config.toml
train_examples = 90422
encoder_norm = "layernorm"
encoder_patch_size = [8, 8]
encoder_conv_stem = true
decoder_norm = "layernorm"
decoder_parallel_block = false
decoder_connector = "linear"
residual_init = "none"
learning_rate = 0.0007
epochs = 13.7
Rows from block 2 of the image encoder, named by matrix and row number. Rows with one number belong to one attention dimension. Each number is 128 + 24 x the weight over its row's rms, rounded and kept within 0 to 255. All counts start at 0. Numbers have three digits each. After the name is the row's rms in percent of the matrix's.
# v: attention query, key and value (stacked) (encoder.blocks.2.attn.qkv.weight, 1152x384, the v third), inputs 154-230
# proj: attention output (encoder.blocks.2.attn.proj.weight, 384x384, transposed), outputs 154-230
v.69 045:096122122164136115148122131164147139133113084147133137084117156123111113147195155159107138141124141134127107104180117165113139133136103114119135139171128115145147107112137110137134107115172146140141136119091165135078103125139163155
proj.69 057:155091124178130102141075189118129142129128076135119095120121149165122145129116147127133107128110139109103122130106103144174121150105162145123105107143106136133104147127118108140115122085119106132130116162139158111143144155103168128
v.70 061:160181149137133104148125159155120158149148117159147129130117135106123141165105106101109127138117122147152174119119120090128193150141116210118133114134149146164146116107115128102128150112122143113111102133108140128144186148063194103
proj.70 068:111104131058104156104148070132139118137140198158109125147114130094112121101140138125152150116169135103137113168119149137123117098178134105122155136085132124087129147171148157145116104132144158139143122126138108132122095093162139166
v.71 092:179093107098092118116109140129146134127126117100144117156130140127137149155091118120145141102074111142131148132136110106124112156139144121130111130143106173113088152140130133165161154162112137121093149172168111112146137095139087085
proj.71 106:151165095147103162163166158169085110124121136149124125157088105106116140142183116110169172174130145143124137108133136095113141139152100106166132161159114125125110109118139129132144152138147132107130128129138109167139075102127147119
v.72 056:137131161155132105157132162177150150122144096117148140125147146110129140145116130141109111137107142139145175130138129118100172143127109192146119117162125143118144099093123141133117130099135134122118085146101173162086219125107214119
proj.72 064:149130115098085119096112093118124119138142201168119095150117121149118113096137132157153174123162141098133102129117126141147097116203140119102149127093139155070120128142140125145141084118166152140137146132124118104111073096095144158
v.73 051:157173123159121139131152162147094134146112106163124089130095130139108143143162102097151156137140139135102141128130165115137157103134097074120138116116119136177133168138141118129124152118100104126152156138150085131165079144083172137
proj.73 055:086103130142151167135129117149129098146113083118070138123140117076144136146117116147121108157095150131143141140147158153111135111142113156118118143131122083078149163175153161114123167130114147118136119085134115138133156148124164154
v.74 057:095116110144139133110145130123133109123105106119090144118099141157109126087185155169150168135144143147124107145132140174114125099119126069119098136159096097191112097137132150144145112133111155131127143130122144173109098107193135145
proj.74 057:146157133149136068102095148102144143137110076106148122126135115133118137138116158136081114121114130139132133068131072119142115135108117170140096135155127100125148117093146093124113143077113083108135130125141123094111164170048146119
v.75 080:079162140151172133144147122134113114134129125152099128090126120119115107110163150141104126159172135125123129116127158142119145110131100126124151123109148094149165109115137122082092098092145134127150102099077149136117117152111167160
proj.75 089:108106161099151094094085107086168147135126111109141127118169139139127124118074138137099097081126121115125108138129110163147117113109159141089115093102133127134147132142125123133104097101106118146126132125140147087117175146130120144
v.76 047:159132126140108153096122120123116103134103148145146108149109114119137146136127103105175139118161115124095120139116116111147131110132120097127163110121126134124116179150117127139139176132124108133134175124150115080220069141114124138
proj.76 046:087116113175149165134166113150127107123124101126083156118166121080142157144142123154121111170078150141127112134144162138093163112118124145126137132129153077163136187140146160130108166135105123126114138085151116134149167155142177129
v.77 100:172085110113092123118107135135143139122128122096153127162135134130127164142093118120152137104088114127118133138137102112127119144129147118137114137151108164114097148143137123175165155153112126127099156166172116121139135091141086092
proj.77 110:157171095160103149161168156170093114134114130155125121146085108104126140155184116109156167171124142147125148097135144090112135150148086110159128157163118136118107116106140129137159160143149128100120132134132108162138081114117140108
v.78 048:115164095140132118143125160160135128120110082130113105105112123112106104150173161129112161150131142147147143097155154127119135141153093115123121144142131099136136118103166117107128097081151144115121114127104162136095100161112178146
proj.78 058:119120161117136087121095132093134156163123091141128101109129139147109138115101162126128117110143146118122129158112128155136114128120144148125111113106112127130120133151113112138102113069075122127132132132137156117103155129100147146
v.79 057:098120132138137136132143144128125108103119126111093151140112135169127117084177149175177153129145162145117115144135160167105122099102125067134116139172100102182110080144121157162143127132099154137133121141127143169130120097212167165
proj.79 057:159147125133116079121089144102127140140094096122128115132135131151121127149108171175095124126128123153135105081132087137143091135135087166128119132154133092115153134086141100118128105092116098114110139091139122125079150148021141131
v.80 046:080110082129127102151103130142120162144098101097076127122141093119089106101142169205150157131150142140135122104140117129108183123156105131138127146151136108172115112088176138114119109113125130090115099097115177126069087138086178141
proj.80 050:160172154114145102116119198093136143144128151084145101135123134120156130117060178141119124120144111112120099105144097137157113122143109126089114092145111172118104117094139124147124102065118101134113127119150110073120156103087137129
v.81 069:085117107143157096152127089103118162149142133117089145101142116124109096110146155160125104150177135105138127121087140146131116135106114145129180151109160068154130120092127116082116124115134123117145074100087166147100088132102134159
proj.81 086:110121163111167096101087148109143160147135152117116125104171146139121142115074164157090087112141121101112119165128108141151113118103116146100127095103140144102146129112116132115110112088118140131128129113121126069104182111121110130
v.82 084:158127125078098114137102149159110160157122115119154109156107131101122157152101149134132137130066139165142148108157092094119126155142169138149094123151103152098098157137146095152144134135101132106108172130156098136116160123103075100
proj.82 093:150128110119098151156179111141115113124134144139118130154100113110142122130178091090182161148126127126134117138125153106099121139131122092149151161131113115120102118115122155144166160174137148130105124147132123165151082065163130102
v.83 080:163150133097093125126113166167122138137116116109161104162108135111134147168115132114128141132060126171138152121155098091127139152139163140137085120145088167093101163154140123158138137145108141109098170137167086127130170110131118091
proj.83 090:143104096127086154168172104148097122129123128159117132154101111124131117121178100109179165158129142145138127129119152114100128129150137099163144171150109105136097105114142141139143146165129135130115128150137132174151083115146136114
v.84 059:082097113098137136128131105089122122118100155124093146114151129168124112085118143169100104129094122117105085116142137167139069119137148103150121133126111121113125081127142097156130074136139122129133147127142139128076164137149048142
proj.84 067:134192122135151124124118132131138113105125125114161165126140122096142139130139087091113113095140116122119123100140108111139123170110128105132130144141135134134135083148101116111147165164158141124116129135124147137132118103184106087
v.85 082:087114128174160128141143094095136112118127129127105146105150126148127100097158111148120107143178132088129096141104157170127102093122094119121163147106160093154148104110115147108128127130171135155137081120103164120126105139153164155
proj.85 097:116162167144158093086084160105159133129139123106142123105153154137124137131067161147082089097137110118119128119149106160153124110113113161087117097124149140129155144140124100118092089077129102124141129101129120087106165176091115154
v.86 057:156133109144126155096132119099140074106136134143150136156109124116140135124146103057165160123135119112103125153105130124139092137120117106116150154141134147118134135182102146133128182147141126169129117151123114104191038113183132125
proj.86 058:100071124125152089146097144091135158137120074102133136094146141164108138129142166174097111147126167143143139139103120136133134141084150158161115152142125081179141187105103129120108128077097106102132127115110145157108170173069137137
v.87 048:172184156124145141119137155138122105114128147112170111119126149129160139156143099101084109122111133135132145143116137103133103125131138147113081096095113136093161152157103142111114141142112147139106141127133093147118195123156176073
proj.87 060:146131128151093151134140092175138093110136115174129118143124131144122122146151091076155168126117123130140125114140147109103151122183141127125148132119145126133120112171153110132137098182162152143154135146120116145126081152156111163
v.88 052:095102105095121151117124103083110101112134134120124147128122116149136118122144143105167134130131117146112110132105131152137085101121159096166150136111134138084120124164150133118151111154114117158168173144120134123168060152095084176
proj.88 059:097086103158153132139112111088119153113124133130102171105135126138134119102145126176099112169132153121114126154087107108154100178055156126144129147127114077178128131099086163135154170140126127108109100131114152133160158087124142099
v.89 063:098086102157151133125142076077132115123106144142096134113156104154125103077150127174148126127168123089107109121114152163133097123126093098118171143123165087175141103115114141107124138130154125117140087128109187122130069126161138160
proj.89 075:109178152139171111110093184103125133134125107104121126108133115114120156140084160139082089120130128137114145121133101128163121142107127155117094104116119133133155140132115103118107128069097107112136126126135131084110187137092114125
v.90 046:156165183120133148089143137096108108111125195161185113146111131136153142152119084038118099124105123130106160173085138111148055116126166145119136111101118164097147144150071139128126150126125100144125145145132070124190158135148096108
proj.90 054:113108113138119170158149073152134101092138132133117164126143127120121125122174077079156113136121147128132119134102140125117155127121199123148153165121141091141134129169135150117145152194160153131144128136124119180159104125182126131
v.91 066:168149141111108135129117187182120131120138120103169121138096160120156153167100121100110145139074145178145138139146114105106154131131153139133081102134085159087094169149128132148126138151087149140107167132143081134136195135114115094
proj.91 077:141081099111076146162164088158129130132127164148135120160126119140126097124167110127175161141139145121130126135124144127098137127167143099160154165146128116129098109131151140144152105171143137131121124135108126179130072113142126141
v.92 046:118113138102134151091141141105138089083109142115131116113134125155125112086149087107107130126100121126123087161137147134139061093138139116130101117111121158096148090169119153149138088152134135151120177122144123156106128122201102106
proj.92 053:129140092167122140126137078143125126113148120133155166138148120117096127156162109134125106088127121128140125104157092132145159167128145145130144153132139110134144112173122114132158139179134118123114128138109117156154095148134135117
v.93 077:093112126155155135131140107087135113109140136148091148105157122155117101091149124149128119131185131087118102120100162169142116109122093123121179134115163098156157094095131142105119114117155115147158086120093170120121097138135139170
proj.93 088:112151167127166097090085145105150130126137127104138126097155143136124143138075159157083082099133112115122135125145102146159125125112113150090104095102147154128155150140121122109110112088130118120131123106124118072101181146110120143
v.94 083:161149137089091123123102161159116160159119115107152106153100128082129153163112136123127141124086133176140166113141099084115131152143155141129087130152091167087105157151151111157138136139093129100099174128154084141110164106104111090
proj.94 094:152098100122089153160169103143122128125127134145125118160106119121132117126183088098183177145120137135139112132116150122095125117139130100157151160144112123123089117108134144148156143170140146152118126166136129169149068101154127125
v.95 068:093115119154163123126142091075141118132126150148088139105148102149115103081148125156142121130187115088110116133107154152130101121113098104118173141108167089176157102097116138108117118121153121128149077129106174131131063132140151176
proj.95 079:113166155126178113103089175113134132122134119102130129098151137117131155135076150138082082115134119130118144121129101136163129138104128156103091100112125141129148144143130119116112129081114121109139136117123124078112183134100115122
v.96 108:131097137129122105102103118104167154133134089079122119118154153146125134148075145099068118093114096105138152131135106123142135122148144139075140098122162126190145151143156127128129098108152108118103113139157154087106174130150166108
proj.96 112:135124139117133118130134130173109135122152225156166130119118138116125131137099111130135130140155125128124106167134113124137160146102112161125156120106126195065136154099078128124115131133125132141146123126094079129120133135116129133
v.97 060:130151134125135142150136137120119099126137146144130129120116114109114117132130111124168135153160147117118106124137142120126131149117070142155138167146121141017120113131133112130110174152158138121151124116062142114181057127074168147
proj.97 067:141083102150135146151114156081135151152111075112145095123134165146114132133137171150131129134147144102113128131102123130163129127123147111135084133164118101200120125096152126136132099056146109134131122134134160126114110148133162153
v.98 060:118102131144136086138106116141156168140116060087125130116148141141117142141111164112083112120110119112149167119138092124127130124144132160121125101147145111186139105113167126131127097088151110132113127151169173121087202146172138103
proj.98 064:145154149106114147110151136148123144133173221150142131141116122120118134107109114140138143130156101141131109155155118123141136129107129150112162119086111195069109164108092108147105116114099131159132130147122087115124122131080134146
v.99 083:130107143097115120121122138125152146125112081088101137107146158152139123122080138124065126103102108126164151117154123125115131126154143141076115102135139120211133131124157138127114095126124142118095119120145140095077216135150137098
proj.99 086:128130134081114124137133117165123121115138230138132136134108131121133119117106101161144147153142154140144094167128150149105138134149098125127172131099128175070135154121103171129124118154133176136135137126112091132098123105146154145
v.100 094:121177125147135150169163143161087119124108101160124135129109095108128119135180110146189145177140182150140128100133158122086157135113088134179112160168109125077114104109124119119117162139109158134149104110078131176140100155085152152
proj.100 098:129129116115094142107123120074145125139112097107081123154132120138126121106131161174121154120115127115131132118120136151131073102194140101106109132129123094173114133147199135153122089059118134127105154128161159107114119101118150140
v.101 089:144173123133130145144146134137082099123114190179137116143109094092126117123152102140192143165152149128110121123126159116138152136126101110167141158139122140065125138133111119125123170135117134122147134123106112141183040131073144152
proj.101 085:098121123141147129119116108102144132144106032102112119129142118123142139140136153119117123103086133113112150099141137145128123098149131117115092134147138077184124130171202125118134138093141106110107140107164159114136147132140159118
v.102 087:132071162100112148091129114103157115080146101078110143124130162172172125114074103103103119079087085134137127167132124146124107107120182122104114094116125138175116148136125137156156102150120140132105151128160118099136179105170033101
proj.102 086:136143106139123161163192100174095111111127149157142143127112110133143117129196084094165142162138159153133104126145133110100170131112117111161148143138123134113128117113102151124132151207131155134142121117107089179146100129143108128
v.103 086:136185109135137131182151131153086130148104126158123119120108081088115117139178123150153152179155186145132131077132157105113172140125064122163126157141132121071127103100115114103114170131128156125159112115083126158129069160060174144
proj.103 091:125119131104125119104104158075150140139111088119114104137130146123127129117099172164117127117119109102123147118108146146130073102180123119110098113137110101162118130143186144147131094059127134114099141126150171103098148127152175130
v.104 043:117133114144143134128132143098107119148128081129145121123123090117116114149198155145181145146143129154146130124105120122123125120136131154134133135140143118065151128119143155101127156130130143139127111122100155151160075139126127131
proj.104 054:147121126138118101136112167071130155145129104116109125145141146150114108108125164178111115150139128124118130141096089145150079164105175131130108120142105143188102133058118123143113113057093109129126113157134161121125140130071107148
v.105 064:127158113123135129128133123108107122145115157160152129131123095083107106132156155124168120143137130122120128092104118101136117164136109171149138158134141128026146116125131121100108164126155116115140114114098131121144042161094161128
proj.105 071:139131141140146104134126160081143145133125093103144123134139133139098137118139142115124114112149107112106139123101108129161092162089171131127102118144113148182099117087121101129115116048115091134126122162149155112160141138103101137
v.106 065:130107114151127131118117102124121112128141193157165134152145095115123133111177142111182119128142117099093099145113126138153108146113123116153143145108132134042151117139123139124142157138166114126135160140152130139150045110154125146
proj.106 081:142133129165157101127125154092131147132138039113140124109139131132130145145152150097107097110125112133120159085125106098150122143065156144135092132167132108150129101101113075113119143103117074120138104137130157138149143177110105117
v.107 086:129191111152145119174127143154094136163102145170158116131126095085091126138187146144152131179165171127116132088122138100124164145129067138151146159140133111078133100116127122103099156098133138128159113119086137155114080157083213153
proj.107 085:115103145113128083097066155077163145146130109106114118125136136115113132116062180176094113096106108108128140130099129147152073120151149138109105115123134119140124147149161115138123107064124120130105133133146179090100155113114161130
v.108 069:125113118143134137117120122116112102129157188146158130147126111137115129120166117116184121134135117113093082157115128147147099124107122098160142159115123138044120133127110122127156159151159131142140143140133131146175033103138121148
proj.108 085:133138133173153123137129143103134149138124035111136121099140133126126145149145152096104093114129112127106156081147098105150131145071144143139095126183128108162134099111121073117124130104122074109136111115133135132153135163112104112
v.109 072:131133111146124145134141123137104097119128197158155138139127101111124131121159122136203130144148134113092095129123148131147132142108116107174144166130123136017128126124114115130129164134142125138155135127112111150156048113111136151
proj.109 080:145143131158153108124110143085143137136120024117121118116139132139120143142162167112103097104113112125115159082116107109150107143101155127130083128164134087164124095124148090117135133086131093112133116130151171131139123153121124122
v.110 096:134173122131131152155147136147078106127125178178131131143102100099123121117146098140195137160155160132112119123128157123124149136122100110165143161136125141072116141132111126124118166137116140121154132118095113152171046130076136149
proj.110 095:099128117141131129116120103100143128138098039103098118130145115121141136137138150114115130113084129124122141098145141148122126095163137116120098139141132066185132133183201127116137130108133119108099147110167150120130137133138156124
v.111 119:121151142092134168144161156156100108117115087131096138099098139144153112118112113149099134145119148176175132122140155134078144118128147115131091118122097128148118145107130129104104105156068164123140126103100092140108177152097095126
proj.111 113:114118112081091140121125111137125099111102158122096148158131116125134102098121106166140157132110148129153110139122155156096117111192131098130135139116116117129112116168153179158143122168137182123100146129145134136121115079170139116
v.112 131:070108154128171138105140104115138114126144126127116140084146135168132111109144124095100103127138119116115118155117141165136116088107139138107144125095148112120158132143106112090097078132147127152170109120093130111152109167121133173
proj.112 140:099103152112164135112112128079147128110137129093116150102158134148141107095088120145082099114133126123145107147107123148127093119097156154101121104109139096147159124122100149106091094134120136161137125103120180100133177155146143147
v.113 115:072126164135162148116153104116122107120132116121097152089133132152137105110157116097110108143139133131133123148120162166112130086109119128113141115102137110115155109129122131094095083134129132161165111106088139129153120168102167175
proj.113 121:092073143080145115108091118082162122113119139102135150114162126154142098087083129173099110103116124128152103146086134147117071125125160138113113116112126109148150113130117156126094107145115158153117131104132200102109164141153134125
v.114 121:175124092122091107134101130136127147147109141143153111172124115095117154149103140156154135114116121128114140108133091092140120177153135129148123143151125149134100138128145118157154169122129115096088149144167117123108133094157084085
proj.114 117:160196122174129141148167152167101125130151118143125109127097140110130159165173111072152142151139126127110157113164128099132189130116105112131135125142134148104114145131135101123166164120138104109144118153120053154160101117114114124
v.115 129:181131095122091106151116145137123145146119127152133114178118120098112154148109134165159150129119135132129142105138108093124135170143115123155114149159115137149090110111141141164157166119117134098095142148161130146110144092144108090
proj.115 131:173172113155107116141146130179111130137130130151147098145101131110115158166167127099167145137130120132106144114165126104132166148140090111139140138138127168098109144137147105144171164117144108099133126160129065155131084104118111117
v.116 125:178114087120097115126108128125137147148117141146152110175130114102110155147098135146154136108110115127114141108134095098142118167142148132138126143144122149142106139136131127159161166118132114102088147159168122128121126082153069094
proj.116 115:138188131179139156151155156169089144116146134169116122121100133107117173157175122075146134161144144131106163134136126085133191151107118120141145129125122147096126151137117106118161177112123108099144110155108069153160114099108117110
v.117 118:175132093122100108150118145149128155145132135159139112172119133103116153144107129165149137122123140131137137109152107095122147167141120130136123145147113140147100132099124142157161162129114136095093133151158115137120152084131094094
proj.117 121:158175100156108119151139133167112149143139147153134089143110131096106171169173130095164147151129130119106147116155119097141158150141087108140146145138125154084105132127138104137162166111139117087126120140122057148128084089113117114
v.118 133:166108096121105107123103133122145136152117149142150107164130124119110153137105130149139134119096117127117137124136100102138104162139132110138122142141125159137110132144122140166161171138140134114079141172173127127122118076182085093
proj.118 130:139186121189138159169148163172076144120131120155112126120087128119121171165171129083130128164142152146109140122131123099136182156113122134160122145155106139091130134107119098106150149118107101100159110140098080166149128115104111125
v.119 088:119156159107132146144142161133094093110144109104135141113108167127144120133091103159105142150104144163163133146134162127083172124126123109098103103135107142080135165111134177126112134161100173154119128103085099137124170138079213121
proj.119 089:139072105067093100143111111129122107125097158096162138149124121132136086115147140143138157132106140134151106130107127130106101148197147103161120160121106144129113101155157140142146124166145171129111133138130172154092086104151126113
v.120 126:073124169138160151124153121131125103114142118120106150089128141162143109102148118101107118141151136130139120152120160172119135085104119124113130113104131113125146113136109134096091080128132134168171107111087135132157127166109162180
proj.120 122:093066137081139116109083110087157118116114138102133155125161126157132096096081138181097110104117126129142096143097125155124072127137162140127117128116119110153145110132124150126096102138117151157119131100134201103092159141141134135
v.121 094:103092111150145111105113083107161151144110141135120127124161111145113125112164148089121098113134109106106128119115117149163088111121129140128148170093150095150145110147106091112130111128176113124137112143153151105130085135167065146
proj.121 105:110155156179178152128139165115116155139148092139095123104133119153132162140121138118096094127147128126110133142130114128146153122072138171116122104144135117120156126092110099107102097095096097145155115132112121106159175149101138149
v.122 126:074115156136171143096136110120140110116137135107119142081142133161133105111148128092100103129140118120117123148116141166134116085113142136099141118096146112119164143149109110086104082131149120159169109114093126103150109157126133165
proj.122 130:083103159117158140113117133087145124117133118103114163107151130160142109099089131155084096112136134125139111139098123151134100108098161155113116110115130088161155121113098138107089091129112136155137120104121185098140172154129142148
v.123 126:176119089126092104132105133125135150144117143145152105169126123100114155143100144149153137116110115123116137111132091095138110175142136128138126148144126146136104133130136119156166163121133117097092144158166124122111129087160071083
proj.123 118:153192122181134141151163148176100142125152126163118118124100141104119172166179118066156136155150137121104160126147131098137189137108091114132138121136135149100122149124125101119152173111138099108149112155111055153159107117109121119
v.124 130:081128162138173157114160119113131108113149125128103148082133132160145104102140120101108129134167129117123111150118155154131123094110126118112145111109139131121152117138117129097093073114127112155183120102084125122147121170095175178
proj.124 124:105101135075143118101101113076156097100124116090133157120157142136147103092082112152095096107106123133155115129108144140113084118125151127106108113110136101170149110151124166137113130156120169138112140110147189103121158145165122112
v.125 136:178140099127085104150117150141118145139118123138137108170115124092122150150115126163160154126116132132134134107145109096122137168146116117150115146164114142144093115109143140166156173122115135102086146146161131147107141090137120089
proj.125 137:171151102143105118144147124173110142146126130165138091146101120094112151164174136102168156145125125133110149115150131104126159143154093103144133143144122153095103133138151108145167160120144112101121127154134068155119091100122123109
v.126 133:074121157134163154101149116086123107115138126113109135079138132160137104102145130093105117132150121120116118157102154151133097083119146122109135109105139109114158119145123127098093076123134112155165110104096132117143108168123157163
proj.126 139:093090152105153135113114123080151113099128121083126166112157138163154101096080103152092104113127137135152107142096134157122097124107164153104113108108138107163160127131114159110109099151120147157127123104129191102137170157163129138
v.127 137:183148099122086112155116147141118140135117125137139110169109122091121142143115131161155152129112137139143133101144113093116139170148116119150111135166112142144092118111145144170156171130108137096083148142159129151108143092131121089
proj.127 141:163144098136095117143142126175111143147114133162139095148106119095108145156166129109175162143118130132112149116149132106129154145155094104150133152143121157097098135137147113143162165126138120104118136152135071155116083101120124104
v.128 110:156094098120092101135090134130139148147110120104125121156140127132108146142100140149137126116086119131130129118129095125134100154147155133148120159143118126147113129139130138159159149139143131098072134144169143123097138082178080083
proj.128 117:142174140200141166138174156165096152134144097160080118117115125135122171158147131067120126144147135134104129138169115109151187132105115137124123115136132139097138126104136090105129136101116083131165136149114069132153134133093096156
v.129 122:157108099120092119131116144139121154139104112085128118168115111113128138137096136164147142120095127139134129127135100118126116146135151128155100132154108128160100151121135132166155150137120137098064146133177129134106153090157080068
proj.129 127:170156119172113155157178137162099159143144116162106093130115129119117155164163129092160150149149131132102122126189118116139175137124101112135134130146125141095112119106149094125148134107133089129147135138120046148123101102105104156
v.130 105:146103089123101085137089122153155150156115143140113120159151126116098150140124130143145114111105129111128127108142107117130114157143119147144136164133140114147112106137132126144165145131161127110072122144154148124112111093171070093
proj.130 110:138168147208139167122150152152113146131149107167083114114136131134115172157122145100112124128163126129096126144163111130166170114101108148110130106124136133094135134112131088113126116091116070147165131140106068110147151122079120163
v.131 121:103148155134163150125151130132112108117137122143144144081123138141142110116130128110094119142154133145134120135132153138128151101120118131109130108111125141102159150120122130089089109130115135154183134106084111123152144174076160168
proj.131 126:114095107070105108124101111086155092127119139082150150146127125113139079093132112167130131118095129124156121114114144139099075129147148108144131147121126109154118115145118171139118128161130184127095131114148187141115102127161144114
v.132 107:102180154142159141136151136138120122112143132167132136101117118116136118125170125114132131141171139126125123123131159129127154111108088133127134119127137124098145108119130113088092112108115126148192119101091135139154109174089173184
proj.132 117:130069118071103082105084093105178117144123154100169130154143127125117094106098134173139138102107110114140129123100134154118087124155130121114136134110142118155117133149135165140122110136156155133096132118153176106101119128146165106
v.133 118:100154161130169141123152126119118102112142147169134138096127128136136106106162118110116120148163146117121132145114163136115146114114106123113147112109138118101165109132111144095100102127121134154181105114088120141148096163104188175
proj.133 115:110079119069127099112059115089156103121111136082156144143149123139139100099107129178106113104093121133157121115094127133110085133151163142139128148129125125139137124133129162143121120163122172130097129117159209126139147135153147094
v.134 130:157109096130095096137112146161134146148103118112118117164125116118111145138118129168143132125092130130144132113156115116123144160134127130154111145152116124167104123125132151163162154136131152100070141143176127135096144089156111077
proj.134 119:166164136194116148140167142164101156160147121169117099129113130125109165170143153102142141134158113134097126132167111121147165131125106140129126122134123161091122134104140072123131119085124077127153135144112053135142123121073120167
v.135 101:160097102126084118121114130125143146130114126101117118169131134134127151136070138137148146100110110127116127123141090122148109140143162135136122126151124152175100147139139114155162136112135105101083149151169124099104147084154074092
proj.135 107:128190131184152172146184138158096137113144105157089124102108134113132154155156113066136124154146136131110146134173137114139180124097101122116122116130131126116134126127124098111140161106120097127154126138105055137139125127105095145
v.136 109:103167153145169149129154128138116118109145128153132140092128126125133120123161122109113129139170140131131129120124156135127154108119099138117133121121133131097150118118128110083092108116117122149191122107081119132145130177083170171
proj.136 115:122087117068107082105087108089168095142115141090172134140142137128141077099111131176128128106111112116152115119095137146111067108146126119123134132122136117164118127141120166148117123144144173119101116120148194120102121129153157118
v.137 124:157104099120087110140111139137127150144100103086129114160115118114132138135097135161142137116093128138139127123145097118131114152130153132146103133159108128163099151130139137169152150136121132093059149123167126134095147094155090069
proj.137 130:168155128173117155154186135159107155143142116153108094133110131123111157157162124093160150148151123128106126121182120118143166129119097106130135130143127140099104122102143097130137142111139087130151141137120049140128100111108102158
v.138 121:096152156136172136118141114122137103124150150176122140094137139139127120125161125092111119140164130115120124128121153135128140108126100126105151127107153133093159109132124124090107102117139118161196104122083124120149100166098173184
proj.138 125:091098134085138101093075122090156099108115134098155157123150130140141095097090121161100104108107123120151130132073139136117083122132158143119124119106134115163148139156106163130107119149126167129106123118139207113135148153157146102
v.139 106:109152165134151161128170136111105103104141117116152137098109142133158105116125119115106145146148132143135131148117145135121149101117134102110124093127117151122139148126129125107093113129105124154177131109092114132147140166080187162
proj.139 109:118080111050110104137114112097145111118100144096178145138118128118135084100136117160144135127095129131157131120086150130090083133152151110152123149131117122157119126147126167143134136167136183114090129117145188151110106131182136088
v.140 102:107162161141146151106148133109119093115132135136168130110123134121129113128152112099123137132147135123112141141118155130123142104118114112110130104119124141061149129152130125108098121118128118156171118123090113125159086153080217178
proj.140 101:101092106071126104120077124086146102106097114099149143144139111144132093098117130172115123115089140148160135104081145147102084130150161136143115147151123109188139124135148160149128110154121171138104143113165218129126133146151147097
v.141 098:102131153118170145128136127129118110120140126141167137087120138144128109129144112106099112149141136143127143137112150131112140112119121128104137121092134126056160164135111116086093118152130142160169111116087102122160106165068159158
proj.141 099:111094108074109119137079130083142124123110132090133150158137106124124106101122128152127127123097138128153107119084132125110071144144178118148129152143116106153115101123120163144125115157125180128096132128155216137130124118154134105
v.142 116:092143151122174134122139115118132111126143146158148139078139137129134103120172122096100101144148133123116132136111147126129122109118112137119144128094146118066168143141110123091095109139138131151173107115088118125157090164099165167
proj.142 109:100089126080117116116081133071150115126117127083133151149147119138131101087103126162105118116095134136153110117085131137115064121137170142132129142127130102161133115119118162137111106149124171140103136118157220113129146138154160114
v.143 114:166084105123096119113112137126151130140115122100133116167134131140124150134083121155133130108092113119118128129143100130131112137134156112138122135143122144153104140145125143173172152142136140106071138155175126115120143079171093093
proj.143 127:122181132194152170148168149160088143113123110158090127108104112125127173160157129078118127159144146145111141122162129097136187146118124143136110129143109131107140126122145094114149146107099093113162137134108080148144137129106120127
v.144 055:104122117087126130137130131120140136102112078047100159105141124121148088095102152189073129137086138143157085117116124155111084140123158142134079128135090104063118155144122106116113093140125138106107125090119124118057140137153079122
proj.144 053:164134129094118115140124164108117151136159106121180118133111160184119130128129122108139147136121120130141144126107126117122151122099145110144154125129127177193107063119118122142163068187157166150137127185129171131139094127142119123
v.145 120:080157157133168133134143134132122104112150133129129145086122135142134102110157132114106121156152153136143119136129159149115145104121112134119131123115133110104158119127121130092096097127126139152175104107078146145146123168106183181
proj.145 120:116079123067113095112075093086166122146118141109142139145164138151117095095094150189118122105121125118148087126088130146121069127147143117114141131120139124146123112120123163146120091143145172133105131111146191105100135131147137124
v.146 058:115170128141127111117103136146123137122146132084180128105128151098128121131135165122094138141110131132105140136118101120151103150152129162121107127127116121036134174139152098099137130114162117106119118121074124100105089119067171121
proj.146 060:161130137146144131156149165122109156135124035135113123127138119154119128132156118081147110148134137133142143098121122124130134125074158137118097110188109117186114083090120104128124102138121136131154130163145162122152138135129078140
v.147 100:155087097112097125124113099108137143146121150129111121175138116129123158130100126151144126098119113124119120130125097124136085139132139113138134134117135132170101113125134128165163150141138120110092150153184118111114130087186015100
proj.147 106:137171141186153163142175165173101118101149107149107128104101135105154159162156099081124123147146132146118145137181126116138201119092107138135117116136127126110147141136120099104138146124110089130156113132104060151148135131105105133
v.148 055:126160139171145112141135163156125134124139119136146108100101128103120122143155193153104156155152145137142173129130127134127134153140118157137113128149117106101144103117132135097141120080132126104135104127082128154071138110068184138
proj.148 059:162128129074125069108120118112149147145129092119144118138162110113115100099133126072132091102143125090118104108110107108143085162120153148108128128150133150111129069089097135132135143111146125135126116151143152106155103141110061123
v.149 123:166098099127085112133108135147135153142111112117138125174135115120118147148099131153145127112099120130127131114141098118131116155134152140159118136149110133145095144120123117154162158131128115101077145147167123126116157090150064088
proj.149 118:148169119194121178150177175164098149125141111165106100128096133129130167160158120078156149149145133138103149139154129101140187128118104122124118123136122142109115125129140085129140143106115093125158128158117069139154103118086108137
v.150 065:104100106102110161112142086111126114120101141135064138128159073134133116083135120102135126111132114105108115100158121138135109112144144085139138137104137133145103123149149111149099097147124105139119164105193102089128119138146042121
proj.150 055:101181138136149149139143145149147102104130152128125138113116128109153155161101122160102130132093145170128145140179160137099155129111090111122143115117157101162146130155122130103145127167125125123094155108130139145097162123186181088
v.151 098:150113105106107122150140119112126138140117134153085123168126116134130140130140103156157126121117126129142105126130121128113110144116123105140137151151136117209096088102105145164154141153116142120098135140175133159110141103198051105
proj.151 086:123134139158140128134143082171114134128151187158139109113123158113123147135136131102131140125165103110108118165165109119147179131124092133134153128089133152050132169139122116099138163114137091127152108125085027133119130121085133154